Weights of a small image captioner.
Model: 18.9M parameters, 64-pixel images, encoder arch vit, encoder norm layernorm, encoder activation swiglu, encoder moe soft, encoder num experts 4, encoder patch size [8, 8], encoder width 160, decoder width 256, decoder layers 12, decoder activation silu.
Data: trained on photos of plants and fungi (iNaturalist), 22605 training examples, 9.6 epochs.
Rows from block 9 of the text decoder, named by matrix and row number. Rows with one number belong to one neuron. Each number is 500 + 25 x the weight over its row's rms, rounded and kept within 0 to 999. All counts start at 0. Numbers have three digits each. After the name is the row's rms in percent of the matrix's.
# fc1: MLP up (decoder.blocks.9.mlp.fc1.weight, 1536x256), inputs 0-255
# fc2: MLP down (decoder.blocks.9.mlp.fc2.weight, 256x1536, transposed), outputs 0-255
fc1.233 100:479482480522509531473527493466529550482545454528534512514495496524509473477511505506470466516514504497544475505507510491518510530514471490479453491502473470503477472535478553485492504507492480512525490486457493505494517503573497536462535482461518501480505505503546553493496465458512475500502488457537463485509491544494499476526539549519478497466524502501471509513503518504547495486524483502461485536569487549489483516526449511479499506534534469527474478506518521532453463529454461516467535507494481484512490452481484504486501492478481495515536513557530505520503500503505522466518485500529483492534468490502493450475534487540499493515482496518529538459490481488510505518499492491495469506527502556477483507507534496499442476487499498486498525448533502477511488510469472
fc2.233 098:475463516479509511519504503483531505467537500510516544515473504551485486475488525532534512536513481497513526477452488502522479516477468511495427551527520530531491509525470520496492493492510476484510517496489501496510527487520533502522505473446500485498517501501532535468496493483550507505523510472503514462477489528514518478534516490492457525492505538500499499529477494526510451486509514518434491498505467552463420497508505486474481480464453496506480461462523494511450450500499482553517479530549440511477513482512508488497542493504501517523561506520517455484523466497521465494481478533491525495539488503480441495537491496487523533510530465471527502488496504529497489493511490489518503508554524523479498506492490509521460508544518517481469496451488530515520490509453489
fc1.234 080:482491502473533484508489502500491462527538514477477513511494480478500516534482472472496491527515524475502480520495506519499490481504495531497470464556509494527491494503501515536468483486501497466535498536469488511542486493495505433516481499490494518536489507485524503505475555466509486494488552463511471485521522452468508546467457494534463487517513510510481484463484479520505522511496492507495475522464458477494481493470492525526446476528495489453453493477514510484483476536515511532525495459498489494536451501485482471489521487536501475519529526501488513512481522516530501523526483490488548512480480502506543537522502487517511504486488512552494499520512493476538497457549493560471495486533395489482544474490516471494481531495567505520526487532462512537512503467547528
fc2.234 081:487487513485511489517480513531497470492515547524461495519492448448503494514509496505446507489494513455512470480499514483494495442544486536502515492482524484516488491494477505523499497507497483497498507567452505548525534469497513478534509534538493524485493454551497462479464506558481501460497540486469489503483553493472471523460490517535506495519520443474484504471467498523500503490516496541481465511485555484514503519526427505503495472514485481495518505534486502493513521520527524527480486495461521490515512533463478518500520501541484487486541483495462498474428491512520532535511496476486485527500497517493526512539487498525504473506483467524514518529549473479515483460484531485496507529504451521493499486476535554489504517477513515506505480524498505481487435525526557
fc1.235 104:524475520533490544528536489474492531514472482435489527504494496529505484536478456466511501535490475447498546502492557496470500481480492512496483495491520523475528469497531505496514519525448531494457537469508528450493500518483494487455484462477471506478515472454521452475479484497553491479521508491533492474523512492518507529523491496497509491505541491500501514461550469482517502468506511467520509494477470479482475527497493496527462542550516487545483475511537484510519505467494527498498458521523475501530484483520505497541477492532500461469534508476499512513511493542499511468529516472527518453472472569528492453476509492470493507478510511511497498549518489447490453502562491480491488504529529520532478495490507502491554527510503483521512517524489525502468522502451513
fc2.235 108:473472516489489537513519494525471513499452516463496527468440522504518503518492467506519516486515519447466527475471505501468491487502486509531473482500511537508533495550484527518490528527452521506515537481479516477518491506505479490438501486514466521473484439469518474532502482489532505502528491506532486484549478505516550461500517513492463504526511437492467575453522516474493514480506505520551497484503487470459510493462502469539443550537487487520485496517467481559507499472482524522524483497502502516486466492519488509512490519511510469522510519512460508523522505541512495467534534507511472490488475545529467453460535496514495507485485526477509494502561534494498462488472481513496503485501502506493540501506472505510532519552526512505524477518504517456456476513506493
fc1.236 093:495541522495512457504503502510476531551503526482510481554498505512473526485499511505501532504528527459457537516541517466459509483488501492471517481480473519494523467467553505460486477454500466500452495497473478525480501483510481487489482479491501480533494467519483449516511491503491503490542512507531469516464465486507491477473520481499517516477505509491462446534557459519499485480502501514464475520494498452499519471510487529505488511495521520533460455513524505482527502457523509474505500521505480460520488480532495505499491523531463484434532533519495550502492532466500486499492468511511477475521486519459517526531530480481470512508526540513478512499516502513512532559488440561522542522558479513507463554512529521511483506509477486509470481511528474537490475504527473
fc2.236 072:538456495481504514518524510515471542517498458506502504502517525540497506498512502495495507516542482472527475530500449504545571530524498522464498476520486513523526485526488514489501510482488473471482517521499493467482500503549525490528489472473464514481462503533501544485500493516501468503490466536528492498516489531524567474463536508513494508539479476435494494520505474483516479501480513498520473501502502484507481492521519527480542493551556449478481485449497478509533497487536483505470528445493524432503473504538503489527516505496524508469490491553500521491482528495543499465480512483481474495521482523494485489454474468479512529497473507517483481488476504503506496515457490469529489514475494531522563487489507554481518523463492498511467491469465459533469456544475533
fc1.237 117:543481504510484496507480516467495481527488513475565473506501492492538557502506486525481463496527479524507486522470491459487482483560512525485517506492459471524515483507491508518513510464556489473506509460445509472483522515494508523459516462522485519499522473521506507541522538477519464536531473523553469495525476497470541494493543522556488480509484485512507540491493462494495481487476483483487528473493498536464513497518528473472448458512548528517496492534468488492481505501454492493464486488496480461461482540515517522539531511507487490518492516483511509487519519465457492508515497518505494491528469510516503499523506504562524484494523525491491508503530463511525479499454466487456513516534475489455546528489498506489489460510466525459494500502453497500587482515497477
fc2.237 115:522502520424501522503482516518501545558519562502502534484479462520519457504520491543472510506485510515543524494541494522521517454491506529522492443524465460532489499510487480474509475453522534476483496497477522522474478459485496520495471423530493480503474476521508524489477528486485513545473503450489498479538510522531513519467505502495493474483470493527500485482543483497523497484473489498480476500526491505428507533507538458521493465530537478528532558464516508510470505501532474494511511528513504500500508463511521456524529512474539475526497519492518510493499469455475523515477459518460515509495481527503534510495518482499532509528514522456477498510522511463520516519495488474510514517496482471463538501549479460481477473457510501524492481507509477510519471504517534
fc1.238 073:498523556475480504533512487514529499505491466521494505525488467485525485529466498509485507558492524539550497511461478455488477497533541527450498534487540503524484525482496496505492468516474462474479481509511461546495533516516498511516502467485515499479484504530497510514490460442478484477464516454448503482445497454479487529508512470458474504510529523500521480467511535508516494508496515514492512499498497531475479468512467484529487541513518500536529501493526487506492486522487491491500460513507464493468505530486512531527494510500466515457487506510531546483478461500515453500426513473495489555527485489462480520519505501531524502483532468549530521505504516506515517497482490501490514558536479481525438468523504501490434490523531499526545480547540483494510474502490518
fc2.238 071:512500562464488475503519472487473531508486455481496503509532434476514530486519497485501480473541499574503483509504507495504455490503497542483464502474476525481468491455501512495492455487509521495519528466506500510461501453506509506519496478526542490534463509480497509549473503494519519511465528490491505495496486500496494512503522493494465500478476506519490520469451553500502518506498515508499500498530518517493520489470493513478523500527491449531538515503512488450522529513463484507473509528521470490446477495506527515516513523488524469492524496528524498546449524492526520505460507490512516495537482523429462479521502470521544475491509452519521441523554497523526557489495532491543488513499495479520490456449530502507447545488521491478521524493534484506487474559501493
fc1.239 101:510463508482478486456475467501500475463503507489519482509522494492561517483545436469515503516504517500430511488497526504466485492482521457528514520485513554539538501471530478490406488501510477531498516486445476518535480452508520507488451477495509519496545491496500505495522492473505470488512512564448522490503517496487522525465466511507456532520528467494514492531494475531488540471502505498529528489510492472488470489517485524513513525501460475523460491524555479496487467466540475486508515470472525477510532483506539481528507458529505502499508491527544515484501492498496476479490532539490488489473528541496507528501527548490533480485499474483524514491501509508502495566492503500490504494522506481499500516506484486511544451527506474519493468508511496448489562501487496
fc2.239 089:490545492471498463493521491528482527486450558552510519510471494502493469538485508488469542513544484526501519475458549499516524493516532496540491469486506523532501507499464471540502494458512488556479538533478481510529503489470480519496498513513517522466485513490464486485506512498470510484494533548490498507577479461451527504477458488479499506480531454507502523508479513512426498463474544507538538502519517519518499465511475496465483482441464498528506505463520456514506516456483507501526508480506517486500501467465512546514491531526507499460527510525487476495512499497468471513473472546502487530477519503506532498514524505504512491548534466475490494474530497492523503549507472514503483478535493499476513514513500486507486525466527499517514523458456527465470507483454491
fc1.240 090:544437484477471490521510488518474523506526484460502506475516514522499451511524516440473469498507478489501526531464494537499484550483515504452519467518515513498470515532497477494467532495496509508499504528503455469478507515524538531514495520467512501495488490527515464481453478477533477493501507470508527489524490454489484554493538474537537470524527453478481525510497519541499477523491512523463557527530511501512527466487485532490499502509512485493516500470511513475481535517507462469513530499471486505485510479519447504522471482451491470513523493515500512512534512466467501466542561495504487486474495501506540549464477493520469501494490524536528504465480487464532508498526494470532484491570492498492474469525498506514496520509444524513533472484468498519562466529520517
fc2.240 093:506488471519477499496496502535515476486433492481496460530563507473456483468470507510502499494531450468518554530515466481584487518506494503531513491527496465541476548499502491495510485515524491514539488493447495476516515547505504461473496477509505506512518489479466501522480513500507505545573490465511516470508505518522531509504524503495553484556504509498485460512502528507482481454470535518483545514542522508483520499479514493481506477497506511508517548489550470509494529514475445487518523535492494513513480490486479543531478501491512492496518493519484473522462517498474502519476498472456547518497479489483500460451503492521513463525510489523536472470502519508541477508549478500490504512536493503481512478535488461510507503509484483510488498467452477508500436447498483
fc1.241 107:480444492471531478502446513493525514495502507502484492519527480523458461503510459523498507499489510527500494499483499537467548493473488456524506439488516500444497533439518514522517500500477484486538516492489531480533512498513501496485518487484473518507464518458486477566489509491485494455480531462527500468497498511464480496513536522516508508445516501490501503478508483458448494525483533504484538512508489540474473544501507512484480504497499532467516471556528506548487524503494487461545452531486497480528511496510513507486519499549502525521459490538522510520518471494523527421516500544493493474524488518511522489532496492537538538482473564523498515466512553506502525498481530502526489512509482457523521479472497517516503483470481507495443534486494474473523488505483492
fc2.241 089:489479477506517478507466473490536507483502496486562505483528490490458504479523483539520521449419493508477511468518505490496510525481524489529447482533505503483491496493503508527547498474509499485512478518492551476542518532488562504530497463471455516536434523507466494514538502507521518470512477481463517471559491520488491486470494504509557551521494538494543518506508534466524478544471533477527499497492487504462498527505466478463504488487514508472491449538522499509477518488518495486505503479494471498522505468519495493524492498488483501513449473527491520491534532447470499487496513499515454463496470524469476509527518460541537503489457475540474519511496543527509482482490522507529452498498518520538473474489482523493509497486554504478501497541490501507521536504476504
fc1.242 082:498529513514496459489469450520538480485505516493526470485470498516500511485532540510477508513464488521487499517496527505477466516498473522527542477525450510538481543523454529501452516483479499471533528522502486510508502541501455518543499486529497451470460515489503495488500499474469495500511538503588513501506511516481481466492461511523460541510490537477493550510504504523503507493502467467530496455517482513493500499518481556497514529490501523515516501486496513470482484505521559551492472488512492500518511481472508485523485487481475447495523439493498438528532517459494488525495499476478481478528522488469482516488530486463510486532499494502521503489485498508545541434476536481512520496539492560482516546483517469478469512498511533528523511507517463464484453502498491
fc2.242 083:469482496535425472500490501518505509488512518485442473485496506481537465551495532519521526541483513498486462491446486482501505512532493495496502476530495509520495502516537527529460485515484481518486518513494487491472530496526529503533513481517488506497458445472514530475503505527488475502492499528532468489495537498489492475471494475505529506527487549521475495517503512509504517541531464504490505476471510499447522525528490466534552491514506497500464520454493481538582468494517532547520499553519515494486511494455502538536504521475466453498504507494554468482503477495520504508496527489450457494506512506460498520507479515506521495512525501480498516460545481499558478437475499536464481466505454506457469528506489479464517509503497486508504513460527511486551486492525494
fc1.243 106:501489477491537539507520490525498489495517463486472425503528500517538512534461464516524514509494503526457521494492517502496490524521547504468492509508509445541475532542532471503484509505517478500517563530500477507527502559478488488526489472456485497477490515519474539533495483475508520459472483437479514498452464493502515471510490484497520494522497499535501501502542515487484525494514462461514464507513533488522443496455499487497469447472504489523512483539538476530458481468510499462524479463487498509487528568523499514525524494461457515501516510495507455477477495472498528478529493497498501465497515537556489499540476478537527500477487460478528520461543503477515467483512532506458504483517494521506503496554500486534512526506510517475491532523483515511515506491479471
fc2.243 104:499507504475549537481461483462512483554535474517499474505496521549495466525529469553516502473467529523493500478487497511474534496483523518504513530511496520497499535543542464541496531510504477490545483504507489482519520515460456497501529489500506510512500507507488504531494473508514501525499536511508485488485495518471480510501491481525472530518506476517472499466519470521433529499481515437487481546472489493531510512476457480477444528509545511508520486540496518504487489540542483488487515500510479477484534489481466468483524482482509557524486497516447501505493505495481507468508446473497484526553558450458481517461478489504494508500493532584521540452495496465495510507529494493495524453514561470541498512507506479514478495507510478472468492480474493504486492501528480
fc1.244 118:506438489481500482451499522488461464501480517520493521500499532492503508493535459528481541515516494488490499497490526483479543540538471505444486527537501500499560468491505494517465504512529502519464518541461490482481515522489481543509480505517517495541512503489466509495475537490538476565528529468500520498508509504493460479515536473489483504463470503526530497497572465498442508550496499479542494498466483453493518504497455521487456468484485485542501534484483479520506502492496480535504455475482500495507479518478531506484479501531470511520511452522513505489510474495528539525472525515489454521467518491507525537480427459502515484528505491502538538486520504509503532531502501527474495493523520490509496525491508477465435530520505488499499457484531517527479520449507515
fc2.244 114:520484484510467523477516492490500434490519498497466485488481539555547502439514469505455497502494452536485495485537488502510496540500506503523440523492514483495566487488486453494495506509496501536498523512467444471439505516492517534477512515497527523525521464468503516516475544524530517482494478521505470479483556517506511489511483487524493505498487489489473507515536505438494497510531472473518461478478527503477485491514487526442450481494498517512478514523529532491506448519477516546486494481502530525546487503505467522507495507506483523493512504481517503488520491521536543513486488477476528456481501523472540527514470454472518465548484530477453521488483493502491479520527482510541525528495535515510496466515503519480438537531494531526489509485508497476491537467523531