{
  "encoder_fused_qkv": false,
  "encoder_drop_path": 0.1,
  "momentum": 0.95,
  "epochs": 9.6,
  "lr_schedule": "cosine",
  "adamw_weight_decay_other_params": 0.01
}
Rows from block 5 of the text decoder of a small image captioner, named by matrix and row number. Rows with one number belong to one neuron. Each number is 500 + 25 x the weight over its row's rms, rounded and kept within 0 to 999. All counts start at 0. Numbers have three digits each.
After each neuron's rows are labels from the 100 texts, of 14976, where the neuron reaches its highest value: "fires on" is the input token at the peak. Only what is clearly more common there than usual is listed. The data: photos of plants and fungi (iNaturalist). In brackets: how many of the 100.
# fc1: MLP up (decoder.blocks.5.mlp.fc1.weight, 1536x256), inputs 0-85
# fc2: MLP down (decoder.blocks.5.mlp.fc2.weight, 256x1536, transposed), outputs 0-85

fc1.570:543490469532476496500452488515490492487487525485511475503489511513503456472545470514497454518506488507574489507501494489513542539481461518515503475485563519501498514474505504471481508524537509500550492477544505523509483556483532487536507550526474498503501470
fc2.570:534470529516482464481487511462509499476538491481502491523505456526525484547514501487498526502493521513477531498526481519545506468516494483517513493533525517537505522523552459512493540523469506512517511505480508481510505543499508519508507528544508447502520497
fires on: "rosa" (28); "(" (20); "capsella" (11); "campanula" (9)

fc1.542:500546518514481521525526490519481477484558466465482487503478463493517526503476489525486512506472494488524466497488536505516501517459516493521548481473493481501546480558511490557457472503501466485461484519494473463510467454484489520507499505552545513479490519
fc2.542:459524561484495533506513526493522473507584486495499454494467485502532516506474491476508477510494472470504457481523558483510494490518475505540529481557468485514528494514532495517491482532473483498481509495504500470489522467550456488502491485534487555489520500
fires on: "family" (100)

fc1.708:495529460504468500535493512504501502533463492482533465521508443478524544536512509519480471496489470479450471510508460480518522514485531498518466496538555510537479492509502489506553500525477548531530519525490523469499491475494480515533552509507499491512517512
fc2.708:505512497468504528502526458464462509478475463522492506502517506472495489482489481501480529519507460491477519524478462547522492521473485499502538485460514513551529514466495484523496530510488516487517522484527506533522481538472489475506503545501484493524510500
fires on: "weymouth" (38); "sweet" (24); "lodgepole" (20); "scots" (18)

fc1.448:505496487540493503492471497474506530528486508522508504517501506524512464489533541495509452452478547463507553476498503479522489466508481501497488504493508543480500523480514479492489483496509473503509478522456499441483471507505461489479477506530515506502496502
fc2.448:492506509489509528471539461529547478495474527463502457464509509489531492501470482484491481487516457513519477517524508492519481496488498482510489522491528487426554499481513506533506525498461523453494516492496538506500453476517467484473520504519478492524530502
fires on: "henbit" (37); "witch" (11); "white" (10); "oblongifolia" (8)

fc1.246:493503551497552542490497479466513533515488543522490420493491487499476488497528478520467501529511458493516469491491453501529521509502490479520508480526493508515487488523474490490450498492524500492568508545515521498518492466501493539492526543536482478508485513
fc2.246:511486478500513515478497509523477500537503516479486524530482531535504469490542496467500465505448527478487503489482516482508528532541535523469521502495521489488495483530476500472521514525480515480515507519476470486502535469493510525455548524491468494513480498
fires on: "geranium" (24); "tussilago" (15); "-" (13); "viper's" (9)

fc1.490:452500530516469496525443500504487471525516447512547482516501496525489503477517518505486490489515506465500481546516494498497501510496478454500508499493520538514504493498523515503490511486544560535458480480531532517509475486517498496491511517521480515481485533
fc2.490:516523475503480525502491470500498525497479478519531517466505505483471485513520543487531483513507487486533506511503508496541498517495498472491498516485508463480496471472490499476483519493537495533555461494504499487532503489505500548471482484486456483505499551
fires on: "geranium" (48); "nothoscordum" (16); "paper" (12); "trametes" (7)

fc1.630:511534467527511500507523504491495529513503507492503472492530479529520514442547470482504499502498488480485511535494536501512497473513478548493477504464476496460455508486524470498505529541511502478505533489517542507516460543539485505495480500472523504449470531
fc2.630:518519551470490518477450482491487538512510494536487450524441474505515542534504492489447462513480558502501514534521478479494500526531528494474486504504487494493470510538509516542501500485519512493534481489527500458503466458512525505488489484534529494474492505
fires on: "class" (100)

fc1.734:508507512511480518499537551504532522532507493509515534510500492469516513481471475474485460487490513512470467516509497492464483466490488512506445463521497522458524500470497492509528546508520485498510486501470490495556444501544464473529494477532545556463508485
fc2.734:521504496476491545482506496495494474520503490480451487515516520524474485517489509444497479499518484509536517574537550468476410490508503518528485494462522537513497558502501495533531498549443482484498466484471498503507472524541518536533549479449504514467517516
fires on: "henbit" (37); "maidenhair" (26); "ebony" (21); "-" (13)

fc1.470:485487536489480500472509513493507534507467485449485465482489516512526499485552515500522484487524450529461531489501478495506489531509493478492510521492473482508525500460484488490468490463537511543535500517459462485534540510468522500451477485518486482480478469
fc2.470:456527543504464506511478517518488475518488498474549454494530543480502473493499501480497503504498528457493473538491501500492456489474431516512526539540495513488525468503511525482504524471538509496454515514501504469550535506495503523494518523522506468483530494
fires on: "foot" (37); "rabelera" (27); "suckling" (18); "broadleaf" (10)

fc1.537:460547523460518512506526479467484478524470492490466516492492487483549453536507497513514573498484485504501523539460496469519503477531519441483517516513468489536499504539512489511476480590462493488533512536508464511530485496515484523482498482476484535486487517
fc2.537:511528537513482511512465495501539512480492492480516461510504499492526466502491534516486503490513474466509502487531460492474497493527515491460459520498514535507508497493458526492555500540480514473502519492540478544499503488474553529487520472480473487497483512
fires on: "thickleaved" (42); "order" (21); "jumping" (15); "buckhorn" (9)

fc1.512:468529508522466533504530498502514486481509522550541513519507523514488512497518518483427528554529501459489480521496533497518468540500512559475489532512489530482513525476536424504515490528506503470478515491507487464467456474502521450484507505521519484484477482
fc2.512:480511461471481522527530469548484500481521510492487485484518523532477479484500509495450475556538535522458477569444485500502498529532445553523464490540469496486532471481478486492460507494448518508508551487516472518496504514486494503489516523564516499508523500
fires on: "angliae" (11); "villosa" (10); "secunda" (10); "grandidentata" (9)

fc1.687:514487519491529487480508486502511504479471469524466474492490505490497489495504453499526498475483520490564581520446497500491513473470515503497507464446483513463495459531493491534508484448529521491485469480511521519498459516504488508530516496475482528497512522
fc2.687:466520504484521518502484514517504500501521493523476464517502482467483510499525517546479473520528464496482500547510514477513467564513511450514512465553518460465491538489502482481471514489451486492526539525553489518560536497485485501494499506523483501482505549
fires on: "class" (92)

fc1.244:554514487547492470531464534485523490487554514484523530489459502504515513499470498469442480468496580506523493513479527539476504508478491509484484457477512529479454458483471526442490511513523559499524496486500531486463508485475501507487550479508534529507513509
fc2.244:477532530536516538522540486501467525515514516520455495495499479515559505481498487478465522499460532462520519471482490510500487499539444488510468521476502492524469496539506524457484481549505463501467516485496496480482503526510500502515519493520468514538472491
fires on: "family" (36); "apioperdon" (20); "polystichum" (10); "shrubby" (9)

fc1.653:522488521487498483475505512466480519507491511512455514444467465508501440514539495521515497469494530474507508527519450520512462494469458533502483467481535516464540530489475554565539554492490516508528481489508540502469450502521509495547548528499491442502537523
fc2.653:506505499444505471496549488474513504521514557539494451485524515520488469504493506513524531475528482509510511524532487518496499552461504513519528453529492468473503514483496514454479503526489501490513510514504496514512477558533489478500526530483465476507544528
fires on: "order" (73); "bidens" (24)

fc1.416:489496517502493530471500498462495445513490506518560460514497513513507507496515511522524493508507499474512537512470491518526499562478534489529521488497499461463522498533498482523510488532519520487494529507518503506498540525517473497449441487493480515491447523
fc2.416:522498533488496492479510506482482486506517465515492486508471444505469496477494476505486494540510458502478497558508502489526536524492473486533494528518494530484472487505509502477516498483497489479528506460507465481527536491487482497551465525468497530502477485
fires on: "class" (100)

fc1.386:478485487452474493528488498543523456493502522490478493490491515492513488479475475508528518479501509459477467513520471525488492553513507466493518495482464500461555493472509576504472502456513488506559543462470512505496514495559542492498508543503457485526473511
fc2.386:478484492489566485467479487532489511555512527462490525536519497487512487464521492497504492507491451481454508527518471495487565493500536519535480511468505548505485511503512513538504531475506463496531478463487513480472433513509507497466484485567484508542510506
fires on: "foot" (31); "suckling" (23); "ear" (14); "alsike" (12)

fc1.622:506478540499500496521532459507489484492516480534517512510505438529480500517507474528496467481494558463516497526479463504512480525512488484477476541489476523472516522526512512488509518470505519546510499516502539521504501498524497509487513498467532488475483501
fc2.622:498501540522550510521505525489499492478491465459512506474494524485483487542522465532505431438537501472506470510482498505501542534483505496488500536497481504521481508498530482462492482531483547533502467486530523484460545509496517483504506473477489505502472526
fires on: "order" (44); "brown" (20); "-" (18); "(" (13)

fc1.482:503516499493485499466513505557512487480536513499509523510472522523492485513518520478470512508477492500508542468493463529473500519475539525517496486490522542505484509523524489555474496495506498540534525529491485524467497477468510538464494530454503492450497493
fc2.482:533507510457518482474456461475496503479499529460482507509534559481520515528518504499498495511521478480501487468456516519529499534471526507494464496505483473501494502470522547461498535498524464495514511471522475532514522511510523498513454453504510491476447499
fires on: "bull" (29); "claytonia" (27); "cuculi" (25)

fc1.285:521481441505512471491503511488511496514471538473494507495529492504498518512504507466501547500520500500454496442545552516546522472486494530529486498505506539515467537517505433493509494477530444471461483474465561555463533480501566505506492470507477520480503519
fc2.285:545461427526522495531525482524523477472517507477502496511480512523520483497525513514507515487523479508442526470488502544530511513501477480532502539482466536479512520470494495485501489460538485489473502515480558511484559481512502533509496497493474484482529480
fires on: "order" (63); "(" (37)

fc1.415:519494526512487521488527509484466525515505469509496479539507439500456508532515476551497548494539475465517517490485502539544524500477530476510477480549490501511517548511513536479539432488474509474506482489526540524511492484480478540501512526495545481494508482
fc2.415:489472489490504501491521484526489523514479514492520482452497480494521436552531487488541510515458532506484543486518488475487506462529457541468544492449527454524528495535504505479523495535494483502495513494441515526480548525511481489459521517486494469519534553
fires on: "class" (47); "rumex" (15)

fc1.626:473522481541487483480506515466494488530499517493414540536484504495538554515521493534503478507448510471511499471505522507514518514520489495499472473544493523486476518480507514521516489466497553505479488482545473494500522519500459522503490546493492492516524498
fc2.626:502515525508463492494522480499525509508499529533434525530497520503527542493547482487475490561475494473500494465510504479552495455479481504522535472543502476501474508469508528523517510487515547495522478479549478515484529511520476495468505549473507479538521465
fires on: "family" (100)

fc1.317:512515514475494548517484487484493512513477456510499522516492483567479464498494520483451509489467535443462518555467505487515517531484495485517483487518507509497515506494489499511542528510469511511518519490530519484480514519502460469480534475500504541530492505
fc2.317:556530465484504518466486459494513466534471501510503506518476493495479489493498445472528508503479495496511465515506472506512471485505565473506462483456575507523543479470494492514486507518489508522504487452485520473515501511491470451526551541492505492505478551
fires on: "weymouth" (28); "family" (16); "lodgepole" (13); "evergreen" (8)

fc1.672:529508499529489430535532546512525537487541475471478499494528517485446498471513558519497554515508479470510532501472509513492467504477471483515515448497475513519463513497526477470510518503542521468483469484513459524440479513537502513514540511505522559485537503
fc2.672:454529508533493486518461502531480483458502522480503518514548492515522521462464488532545492508534476503530479483523521511545523473509488495539534503475477539536542532449537517509522499502504493516543483511529477461497520495472524487491454515508481510525502491
fires on: "family" (73); "bird" (26)

fc1.350:520494481514511487526500509534547530534528462483506476507500483510520520507493500505486515486527526468498496504507518529505498549466480531522496442511468491488479496445497500506473511503515456493522469441492515506507475478461539454480496485494510523498488522
fc2.350:500485533486519507495444498453491458558480510507498482465510508489486450512503512456456487504481467493526542502530523502500475507512500542494493457495486480478506493478508479506474499526513500522471499473458500477474527501492503479488479494500513535503540463
fires on: "henbit" (24); "liverwort" (18)

fc1.503:506514508534550514475511498461505476513511520468442510496453506494531515525500510526510523519445486461492492524480490516497494501542516523548488517488466534481535471532454511498512504518510487487554527465494504534539494506544462498451491460495480486518486510
fc2.503:495509517526507518512530534499513474481516477484467502495512501469505471550508509526522513511526462501506462450486525536520506520535528523498501476469535555535515499552485470482511516551468465494515518469488490469485497458503517495514541501465470492457531517
fires on: "thickleaved" (42); "small" (24); "himalayan" (20)

fc1.634:496490533486512481470463539496508481499512510462493490499542508498519499495485519487487484530486513460453546508493485508490492466461514504507493530498455477502512535514495572522515528461521511517506466483539522506495530442470452421462509493501491494501480528
fc2.634:509452521488519515484505478497471486495537486506504519519523499529500496507503495490470457499500504510438524515476492456554514453486534497470498533509501498493491513458483533518498523500516502489507460485531506488503462471472495425477545482508477497511501484
fires on: "foot" (37); "suckling" (23); "alsike" (21); "family" (19)

fc1.161:501527482516509480522500461490492476480477502484494505528525494501503464500491469534472518493468485470490541451522470531523543512528521489499487550526512495489478506507476500522546516510485531458494518518495536552522434542523486523511497534447514490489536489
fc2.161:502549487498510526501487504509468491503496504472538505489491518478512463481502463513479523497499494500470528451532510476502509483482508458516526527503467502494507506488504502496500482532482594440511500527504489498524452560538480518512478511468496461462559496
fires on: "family" (35); "late" (27); "shining" (16); "staghorn" (16)

fc1.40:477504505507518458464475463527534557526458510503517484500507464487505465528512497513496487500503534472529519480494522533528490489477518498441524473501501512461487530484522528530474540542502497527520525495499470505500526482480467506524510502477488469511488519
fc2.40:481467509504523501501506503449521477546489461500514499515516525523457504525527480485482527567466494483475515497508521481525506496477452493448491530511520492503496502508495482513482543504523545457490542494526503479513522485510483490513516504491476489483526505
fires on: "foot" (31); "poison" (24); "in" (17); "dead" (14)

fc1.134:510506481522468499525511499517464571480457479470561494482462513453497479490506463516507518507508525508524491507465478468491474519466531520515486494494533520524492484488447520502506545474511490517529496491512519502444439528494469529547517527504534482518506453
fc2.134:541483554468558539524502507455527499518531499493502463509523476491517511479492487466522515536525487509527494474498502514499485453543502486482502513505499516524507513494498457496491493491522526482498432498444482482462471540495504480500471456501446477503479504
fires on: "family" (32); "ribwort" (26)

fc1.414:499527489453473485509495506553541473506495511496505493496487520503461522517527511523445483507503505504480494491510479492535551517513548455474508484485519490482516531503513517495501489489543472530508482523495438531513515491485564538511521497496491488493506512
fc2.414:547517519489496487532516509473505457468499471498512517460475521489505503492501483526498448491495516553519471490471461512477533444496521498522505495516497538484477499515507494468513513481521465507518513508485508514505486518472490548476505508465500505502564504
fires on: "order" (100)